A small image classifier, trained from scratch.
Model: 32-pixel images, arch resnet_bottleneck.
Rows from block 3 of a small image classifier, named by matrix and row number. Rows with one number belong to one channel. Each number is 50 + 12 x the weight over its row's rms, rounded and kept within 0 to 99. All counts start at 0.
Before each channel's rows are labels from the 100 images, of 14848, where the channel reaches its highest value: "lies over" is the class under the peak; "colour at peak" is the nearest of a few named colours to the mean colour under the peak. Only what is clearly more common there than usual is listed. The data: Sentinel-2 satellite tiles (TerraMesh). In brackets: how many of the 100, against the usual share in percent.
# convs1: 3x3 conv (model.blocks.3.convs.1.weight, 96x96x3x3, each kernel summed), inputs 0-47
# convs2: expand pointwise conv (model.blocks.3.convs.2.weight, 384x96x1x1, transposed), outputs 0-63

lies over: crops (46 vs 17.4); built area (27 vs 5.1)
colour at peak: brown (72 vs 37.2)
convs1.63:62 48 56 56 43 61 58 36 54 44 62 46 56 59 46 31 61 27 29 53 44 62 29 52 50 42 40 36 28 61 61 48 60 53 47 53 38 69 55 46 70 40 35 44 65 30 25 44
convs2.63:53 40 47 50 36 56 61 51 51 55 50 51 58 24 56 60 54 42 61 55 48 46 39 61 36 53 41 37 38 45 57 34 52 59 47 55 37 43 65 35 49 65 56 58 48 46 42 54 54 34 40 60 35 48 41 57 34 54 30 61 60 60 64 38

lies over: snow or ice (55 vs 13.8)
colour at peak: white (29 vs 4.1); pink (25 vs 9.3)
convs1.42:45 43 54 22 64 59 39 49 64 55 33 57 51 43 63 55 42 68 49 36 57 48 49 50 54 51 39 34 45 47 60 48 59 63 67 57 69 69 58 39 49 36 37 49 46 37 52 56
convs2.42:39 41 46 59 66 66 58 61 70 59 52 29 37 52 37 51 41 41 47 41 64 32 25 45 21 58 57 39 62 70 68 74 55 36 60 31 54 59 37 57 42 60 37 55 26 68 56 56 60 53 33 70 58 75 37 58 72 44 59 19 52 54 67 37

lies over: snow or ice (78 vs 13.8)
colour at peak: white (48 vs 4.1); pink (27 vs 9.3)
convs1.61:48 48 38 37 67 36 50 65 41 53 57 49 50 58 29 34 46 53 58 63 43 69 65 53 38 17 48 53 45 51 94 44 41 59 52 39 46 63 29 17 43 65 58 52 57 70 73 48
convs2.61:31 39 44 59 36 40 51 71 60 48 58 18 55 52 09 64 38 58 53 23 64 44 37 33 28 52 52 33 51 50 63 41 58 50 63 45 76 26 52 41 58 35 39 65 51 38 56 48 53 44 31 70 60 61 51 45 53 35 45 48 55 67 52 35

lies over: snow or ice (76 vs 13.8)
colour at peak: white (51 vs 4.1)
convs1.87:40 54 49 20 53 43 51 76 26 51 56 69 61 51 50 42 57 77 47 49 36 59 13 53 59 52 52 44 66 53 53 50 38 57 35 62 64 63 46 52 45 37 82 56 42 43 64 44
convs2.87:47 51 48 57 45 48 42 64 39 47 70 77 30 45 32 70 46 49 35 56 54 37 33 60 57 48 82 66 42 53 58 48 72 32 35 56 77 51 66 59 59 25 70 66 45 57 41 45 55 36 59 48 79 55 58 50 47 49 55 27 50 51 54 58

lies over: snow or ice (70 vs 13.8)
colour at peak: white (30 vs 4.1)
convs1.43:52 44 24 44 61 46 51 52 51 56 31 62 23 47 47 62 49 61 47 23 53 45 56 20 48 51 54 51 50 20 53 61 39 50 49 26 57 49 52 51 46 60 54 54 39 51 65 53
convs2.43:38 58 66 46 46 58 04 59 40 65 52 71 59 54 51 38 49 46 63 45 30 55 53 44 44 47 36 28 40 48 36 37 44 35 49 47 61 55 46 57 69 38 36 24 53 46 26 11 26 49 36 50 58 45 54 35 26 49 47 44 50 46 26 45

lies over: snow or ice (86 vs 13.8)
colour at peak: white (62 vs 4.1)
convs1.65:44 47 37 53 41 56 57 76 61 34 64 46 55 43 52 50 57 56 65 60 44 44 48 39 60 62 40 61 68 55 39 67 29 46 48 52 63 60 63 76 62 52 69 63 70 45 66 59
convs2.65:29 38 61 60 52 65 55 55 57 45 48 26 35 48 05 55 50 48 65 28 80 33 56 47 46 56 53 54 47 27 56 65 56 63 57 72 32 37 50 54 36 50 42 67 41 56 52 63 52 38 39 73 41 67 44 53 68 55 69 55 46 55 57 58