A small image classifier, trained from scratch.
Training: adam_atan2 at rate 0.0025, 25900 steps, batches of 256.
Rows from block 3 of a small image classifier, named by matrix and row number. Rows with one number belong to one channel. Each number is 128 + 32 x the weight over its row's rms, rounded and kept within 0 to 255. All counts start at 0. Numbers have three digits each.
After each channel's rows are labels from the 100 images, of 14848, where the channel reaches its highest value: "responds to" is what is common among them. Only what is clearly more common there than usual is listed. The data: Sentinel-2 satellite tiles (TerraMesh).
# convs1: 3x3 conv (model.blocks.3.convs.1.weight, 96x96x3x3, each kernel summed), inputs 0-47
# convs2: expand pointwise conv (model.blocks.3.convs.2.weight, 384x96x1x1, transposed), outputs 0-63

convs1.3:147150147179141151195118200093139127144180181173107157158163149154025151173107149119089142117172100152135124139071104144157097078171124188175136
convs2.3:143100149102092080119101104143162103146141091114114117153067116097103057123115091099119110101111148112111126138063130151139099138146122125091111116115116083089124060117117135142112113077136021
responds to: clouds

convs1.92:150131071112163113156123141140134178030134115132157157135087129074104087127089145176145056116168083125122061150146128126127122171136114126164147
convs2.92:055116147143100153000161073154109158142139097123122139133122097141113132109151100101116131113089144099117127142136112147192033083092175109114076053149108153158091148094103155128138129145037145
responds to: snow or ice; main land cover: snow or ice

convs1.57:158112137145138188135156166119104216126100166183108166109114148105127131131132120104103120026124082118127133182183136154174112114117109106135142
convs2.57:156123156127138141167129203086146144061136084109089079129126158130114122079134175127134154178168155067095086131143125142134122133155095105153175123067145111188165097096148131152147132131161087
responds to: built area; clouds; main land cover: crops

convs1.88:175078109123164121095152143088083085118091132215090148158084135168132110150153113081106079132127102098106097141139128159130175094107105116167137
convs2.88:148106141162120105116091132064152072159128089166100152125120143144124116139111076129133122162080063153118088055137141092043092104146141106107121138146107145112111062129168084106130165070113100
responds to: snow or ice; main land cover: snow or ice

convs1.75:113148139057109116112107179100157117105157104163119148147141109113072129113106111141128146127163075057027117177112098129106092133077122072119127
convs2.75:096162082087165153152147067112111151138104158094108146084169095104103124164112125094106114171170207125139112126091110098114125122085125170112148121161125115102132110128138177124122149085143157
responds to: snow or ice; main land cover: snow or ice

convs1.4:139104139193085139126190163134140095104139181147138128126131159108073166105146134089089128136093098094152126104155118159131030118109110115206127
convs2.4:088127181102151183111157125131117147126190127097114140076067122102169169147155099183092148117161151066090091097129128095084169145149038171085098109079185102113192116131106131174095119126145154
responds to: snow or ice; main land cover: snow or ice; flooded vegetation

convs1.2:123170145152161128125116092124117093112162131075162138151158095080157160086047144179145139124176113109137128136141043013138103149100118170077146
convs2.2:081139122126121153113135120140151127163125137072138149069118100095143100122150085059138165080110181122114108178148069133132027132129173136148103107162089128085101130144143174148127145103073113
responds to: clouds; main land cover: trees

convs1.17:150047107100074117122166153096075122146136090104092173148091075154101115142130112126158118127144118109123115136107103100142101117124068026122068
convs2.17:143136169129173098136093131111125136043112099134141057134118160111158113164116139099124097133125179131084093167133158099120081155161140133134114119137147045130132143134117131107089063127078135
responds to: snow or ice; main land cover: snow or ice

convs1.8:152093140156127172127108129119121169143152156101149181134104159134147171096166150177155125153140158145135118146140112147162146212135157115255130
convs2.8:160106128121133144119110046133113082131105084141080067162099084100114087078149099112061102141114093068157130098111056117136110041130093139087103090145076158115189140151121146070089129163123126
responds to: snow or ice; main land cover: snow or ice; flooded vegetation

convs1.74:137073177152133154135130203061163176133166136139151175076159101106073152153086139116093171052166154128118132121189135132195120085160110164116111
convs2.74:186113186121104122137140151131152180127155098118133108129091141162093127129116169115169166124088123080107081187093134149136137132146135084151159136019149091164148112080105113144081201028133118
responds to: built area; crops; clouds; main land cover: crops

convs1.73:133093088206098084152138120137095131135152134131116163121115114134127116134131122175111112113133136084134116071136117124069092104114134031147126
convs2.73:176088162103155194146137110085075159187185105168153037173114120144128169111117135090113156112143142135065071122124100111077166118139074129102097142099161162141173155150062206121059141120134117
responds to: snow or ice; main land cover: snow or ice