From a checkpoint of a small image classifier: held-out accuracy 80%.
Rows from block 4 of a small image classifier, named by matrix and row number. Rows with one number belong to one channel. Each number is 500 + 50 x the weight over its row's rms, rounded and kept within 0 to 999. All counts start at 0. Numbers have three digits each.
After each channel's rows are labels from the 100 images, of 14848, where the channel reaches its highest value: "peak on" is the class under the peak; "top examples" is what is common among them. Only what is clearly more common there than usual is listed. The data: Sentinel-2 satellite tiles (TerraMesh). In brackets: how many of the 100, against the usual share in percent.
# convs1: 3x3 conv, stride 2 (model.blocks.4.convs.1.weight, 192x192x3x3, each kernel summed), inputs 128-191
# convs2: expand pointwise conv (model.blocks.4.convs.2.weight, 768x192x1x1, transposed), outputs 110-164

convs1.44:511522576467493418563605468533550400440502510521516404609490516532545521511495537450470478484503492460498613587543521484529507494543487616551426531472468465546531504531475489527531440509509398
convs2.44:341474475505492543452538526504453474459514519482593435510498567490457498570428478484491483419469579536502453524529498484463468575453551551512550505380429467513475493
peak on: trees (73 vs 20.3)
top examples: trees (92 vs 58.5); built area (67 vs 37.5); crops (64 vs 38.8); main land cover: trees (54 vs 19.5)

convs1.93:443517507551547517524511542480551411537473410523492403516450558576526621506426538380413542599584519478581521445520555524494498530544398478552604508487558456484507458560601439562490432510435510
convs2.93:441434467419510561423463475469490503488528578526522512432522494478343447495456530546469429498453487428545475466439482421384536531424482545529439583467530459559526488
peak on: water (49 vs 10.9); snow or ice (38 vs 14)
top examples: snow or ice (48 vs 20.6); main land cover: snow or ice (38 vs 14.6); main land cover: water (34 vs 11.2)

convs1.13:499603581542550441454517522503512494564428475390504585503423506457432487455530403508510477460436472468482456490450477460431534506445555485509452506500589481452629459442503526477474521435574578
convs2.13:454524464551382577554549530505483498508488533536553540569581484582546598597558504550411510420507482487581494531453498607480460525547480502547565559490546445518476545
peak on: water (39 vs 10.9)
top examples: water (81 vs 40.4); main land cover: water (43 vs 11.2); flooded vegetation (29 vs 10.2)

convs1.184:527433486498558568468484466485479413420515465603428400449487540533527530546480566398482496565605480532537475589572476572449520437479486463492581530463563486558465488427463458511525533520442406
convs2.184:477446568515594534553496480487553396483523502545458458456490458538362554476483504545459495520457463491559526558417516506421474571399466504532471559534482472551510546
peak on: snow or ice (97 vs 14)
top examples: snow or ice (98 vs 20.6); main land cover: snow or ice (97 vs 14.6)

convs1.95:549502440524574477544469476495566591579516533486555520528417476573549564497584590546513522542528589501537502514549585546533503539543507484578513511509517554499513476530510527537504487622504523
convs2.95:513454473509475552396511433403516510496509493435530450496523459527420501460552505465505450440514471414488478512465501437507491501499438410484515460472420438523491518
peak on: water (65 vs 10.9)
top examples: water (77 vs 40.4); main land cover: water (45 vs 11.2); flooded vegetation (36 vs 10.2)

convs1.177:450505612489478591462495472450437386431448502602521446449489542476554558457502463536448521509446498512466508542464467499545516525479497489448450417525411422526432514521522424484542484487446495
convs2.177:477507533514525415499474554438546522405604504576515422548457492555540481505508546502499417618505579542479472452500610520508532598449552456445463560597542428516599547
peak on: water (74 vs 10.9)
top examples: water (85 vs 40.4); main land cover: water (50 vs 11.2); flooded vegetation (31 vs 10.2)

convs1.21:492560556447448427565615561498504412522440555489557438631481525499541466455476516494531435507524487488550572637511464516511550516544512645514423523480502530576553496527479512473514471483543422
convs2.21:463435487465471502452555498517466485473519513513587453496447552469415494510480495491557561475412512509470485519526491501476467515476558531506454533377494477540537499
peak on: trees (68 vs 20.3)
top examples: trees (89 vs 58.5); crops (76 vs 38.8); built area (63 vs 37.5); main land cover: trees (45 vs 19.5)

convs1.144:424524557527535438530538437414610396531432436351458448556481514484485507471440435542424475512490524462425552429502476535449410492525422563546452515481457474443553556549545439489473410484509461
convs2.144:546450539493455486502416508556586544467513484523485499512442431530464453482424411460539428596581515465547465466491503535501549572473576469454423546503551473609551541
peak on: trees (54 vs 20.3)
top examples: crops (64 vs 38.8)

convs1.52:481487493474508460548557452445543458471378552521498552549559555444495597482480438427517534492444514514479588564449508518543512496533575562515437444511403435456537511549490536472496473547502603
convs2.52:412524453533496460460465562452505459446620488518490408535489526546446548541477512492484476510476546438557431548472521501515488512410529550544418532442517516509481502
peak on: trees (51 vs 20.3)
top examples: main land cover: trees (47 vs 19.5)

convs1.86:458534583529424404453549525480428474495458444465525560548550522366402500518443405477456557489483485487526457479404519498444401460466540520481383510478524439423510517477498446515474492517504523
convs2.86:412561522552444542486518602516461604509516607560547550539592510562515584578551530459393534517509487455491449525445556529494448576550575518566514590527533486485500517
peak on: trees (43 vs 20.3)
top examples: water (85 vs 40.4); flooded vegetation (35 vs 10.2); main land cover: water (35 vs 11.2)

convs1.167:533477529550476503569411610514566530452516460438459554403541499502517586443496492606471507527564464480561483526503463474535433481486533420443515534515590530416489462538499435469521515599500542
convs2.167:512458495511432531401484494410536454503501509418462477472502476526415508408509466481360476467486464507511475540428508442406444530413434475501494502418445409576593465
peak on: water (40 vs 10.9)
top examples: water (67 vs 40.4); flooded vegetation (38 vs 10.2)

convs1.119:431434513522503509472496466410412495533468435492539456459491543523560525517499527520442455422497507469408446519551508539557457532471476475464619499385487478479472542441475463507519479490447502
convs2.119:511508475576525495455535528552487497434550472516431493598534504547487547560467519530569409536559534590580502518533611498473604503401502500512494541378530445398507562
peak on: water (36 vs 10.9)
top examples: main land cover: water (29 vs 11.2)

convs1.87:509497452520547455601507585427591450546384494489430528542430513417450489543557456577467514573503473416595546493485546487453429602568512558588437527465492518514523548520546468529517372488519505
convs2.87:538515566430565533593477468500524492450496513523529345495464409540477537455488531508487445470500458479514527450515509550426504588428524523492363551554495439556441551
peak on: water (41 vs 10.9)
top examples: main land cover: water (30 vs 11.2)

convs1.109:455535562430425496532536598451560377482380470479374612589549511409512497542487489654532438484487511494552467460478533543454456538500502502556424581454512524527498559566538488505513503515531513
convs2.109:541503505512582522484527531497499519512515465509517418566574553511512570480481530563507525588487545433596452510560509632330539474438499576561519548531505485478449576
peak on: snow or ice (44 vs 14)
top examples: snow or ice (49 vs 20.6); main land cover: snow or ice (45 vs 14.6)