config = dict(
    model='image classifier',
    dataset='Sentinel-2 satellite tiles (TerraMesh)',
    train_examples=72500,
    image_size=32,
    crop_scale_min=0.5,
    horizontal_flip=True,
    targets=['main land cover'],
    num_classes=9,
    arch='resnet_bottleneck',
    norm='batchnorm',
    activation='gelu',
    depths=[2, 2, 2, 2],
    kernel_size=3,
    stem='deep',
    avg_pool_shortcut=True,
    widths=[192, 384, 768, 1536],
    loss='cross_entropy',
    init='xavier_uniform',
    residual_init='none',
    optimizer='adam_atan2',
    lr=0.0025,
    beta1=0.9,
    beta2=0.95,
    ema_decay=0.99,
    steps=25900,
    batch_size=256,
    epochs=91.5,
    lr_schedule='cosine',
    final_lr_fraction=0.1,
    warmup_steps=770,
    weight_decay=0.0,
)
Rows from block 4 of a small image classifier, named by matrix and row number. Rows with one number belong to one channel. Each number is 128 + 24 x the weight over its row's rms, rounded and kept within 0 to 255. All counts start at 0. Numbers have three digits each.
Before each channel's rows are labels from the 100 images, of 14848, where the channel reaches its highest value: "lies over" is the class under the peak. Only what is clearly more common there than usual is listed. The data: Sentinel-2 satellite tiles (TerraMesh). In brackets: how many of the 100.
# convs1: 3x3 conv, stride 2 (model.blocks.4.convs.1.weight, 192x192x3x3, each kernel summed), inputs 64-127
# convs2: expand pointwise conv (model.blocks.4.convs.2.weight, 768x192x1x1, transposed), outputs 55-109

lies over: snow or ice (50)
convs1.70:146113147131111115070118128116106150111112118140122105122100149163134108100123110132145066129057123115124129121127121080110156129119086160163176103151155117106101094101120110106114129082106096
convs2.70:134119096152137147134137104126155161097117119087115149103121126124114159122122121034116155080130154159124126171154117135138139112077139136152162117142096088098116097

lies over: snow or ice (98)
convs1.150:105149174139159175124120129150149138127141127135129112128168149149144102099117123113184118118105141125091142115112175106126165135149140140128106120144136132100098118132151180147114174130131131
convs2.150:156148151154139152157116126091125140123155117145144099089118122159125120108160156123155175086129108109171166147145102084124087096104161114129145137107144141099107164

lies over: bare ground (30)
convs1.54:088077106113097119150119077099089137103097086128124116119116102100122094108126105105146110172096121156136098109137127097117150111104097100112108105128132128117117123121078130101133163084099156
convs2.54:093113118127151115131137132139148105106159154108136143155152139073118117161153152091152139149110163156181141110141141118139157106140141132121144118169119097098106097

lies over: crops (39)
convs1.10:105104147154112099041137154131103119099123120109092117100158137088153129108106129100129108127116146128155117143133091132131148111103105086117137138135158126092102128112137122120138085123109144
convs2.10:152150098114150165111103105131138149149146132115100112146130136127156124148117091128113145135164089093145149113056140118124107087093164152140133149085138133119146159

lies over: crops (42)
convs1.47:086081130112115133125126115068125123117113094141120105132109143078116090090132119115128037130080156117108093117099142083090142114150080091136120103161111116124106086128114120115148137088107118
convs2.47:131120110153152133144150178140168149116160133089114142132149125132128171156109085079133140101092153145116151138157113122130134120116105121141143109169121083096129105

lies over: clouds (28)
convs1.39:100113116114144115128116128097128125123089088114105101116076140125124093095167115141145076139098135118087099101105147112104129129113092124159128093159135091148098110122120155128149148120109121
convs2.39:119119089135151138111132163140182160127112168063087138135136123120146140158100148086137126135104154159095146113150136093150121141107126164119131104147132037097118114

lies over: rangeland (51)
convs1.76:101083122088108147100118133105079132111115076128125119126122144131122087095119124113155066127085135130134097099143132031129165131118101118155130093162130119124118113124112115095109154087104141
convs2.76:123120081146165129130152088144172163115126153106112156117158112124103127125146114069115158134091155152144140122136166122130131115130125141119149110158115118103129105

lies over: built area (32)
convs1.67:111108124127185072168139066089155125147119117110095122119087121146119124128134112152136111133084128144092141127108104113096139143127100128149112113154102079136128104138088156132128129116144121
convs2.67:109107108155120122138096154108163135143121154119097082157118121108149138153114161097146158142124120121098201105129130085110129126100174142119087110147155066117161125

lies over: snow or ice (63)
convs1.152:118108144166121137101128142123107113153139140095123125127132113125114114123101126185142101083134112089161122080109169124136205101140136119143095150085121106081108125106172125121128164116116095
convs2.152:148125090155144154096084117102139095179135128111107121116113136120148130146119117130117122117191117130126082157153130153139150081103115155135066134141078137126143116

lies over: water (39)
convs1.13:109138151170124113157112108150140147102115112158098115113135135094130139136107131162085126105162119128120205158111110158106120155107171135155120102144127131140117127129123092062101117189135090
convs2.13:058126133122173090138136123165123151120126120158134141136143195144130145116127083154110106154178141128137103139095097094103115155158157182135133137111122140142171131

lies over: built area (29)
convs1.18:102120100118089100157121112110117130104122111108097125120106094076115128124097099157133131145142097143091098091111086135094098134112115088119099128171122107092116123134113107125087095108110119
convs2.18:147117129128145151152118135105181150116155136147108120143151089079119147129153188118127134103137156114139124125154108124134154087156143094138142089160122085094126125

lies over: snow or ice (59); water (36)
convs1.8:167145105162137147119130145116143065145069132063128148101113129129135125117117134137154125145134125142161115128136158134136135107135136140117080130150127128136113117105147124148132148140140126
convs2.8:110131102138099105108093135111093102098145109138133114130042086136069119115093124106154142158161135111130120135116124154119110151140145114072150127134076132137122091

lies over: clouds (74)
convs1.32:112140126108074126133122093141111116105138119118113102130118098100126126125073107149115120139119109129070104129129088109092121161099088103099127126149129125079127146125087090113084136092115124
convs2.32:171128134145149179147117129114194162131170127096134126107141094096126135139153140138088143132125165123153144151156152123136130085115139126152156119172125105098110087

lies over: snow or ice (98)
convs1.27:088104106136140145171119110143119148154137130162112137127179133105167132138112126110150144120140135182168153114139140104146110124138133126118094113148132144119114132132104145131083117108132125
convs2.27:117165125161121149149131113109145146159161106107130112098140144152103114130168152137174183085131122111158161140163111081134084111079175123118132152124121122126098141

lies over: water (59)
convs1.142:142098126138149108110081116071148119139117088132114138155144141124119081091162111168139115105109135126101100102130161116106165096120121134108110085130092128172139093147115147157127103114133119
convs2.142:142083145135129160129127111128143115149103101134121123148101136108161147162144146135128150128164104087110150154133157131136126138141134156130098122144104134128156137

lies over: clouds (57)
convs1.185:123148125118092127133110089145098108108133126118107137136123102133130130132104112164114124134117099115097109117136073112116133173107093115136142115129143138108122139110086112111067149108118115
convs2.185:174136140116121169101106122126190131139172135051146135122124089090135140135111128145082154157136170126164141142147146148160125106088149140148149134158128120115113118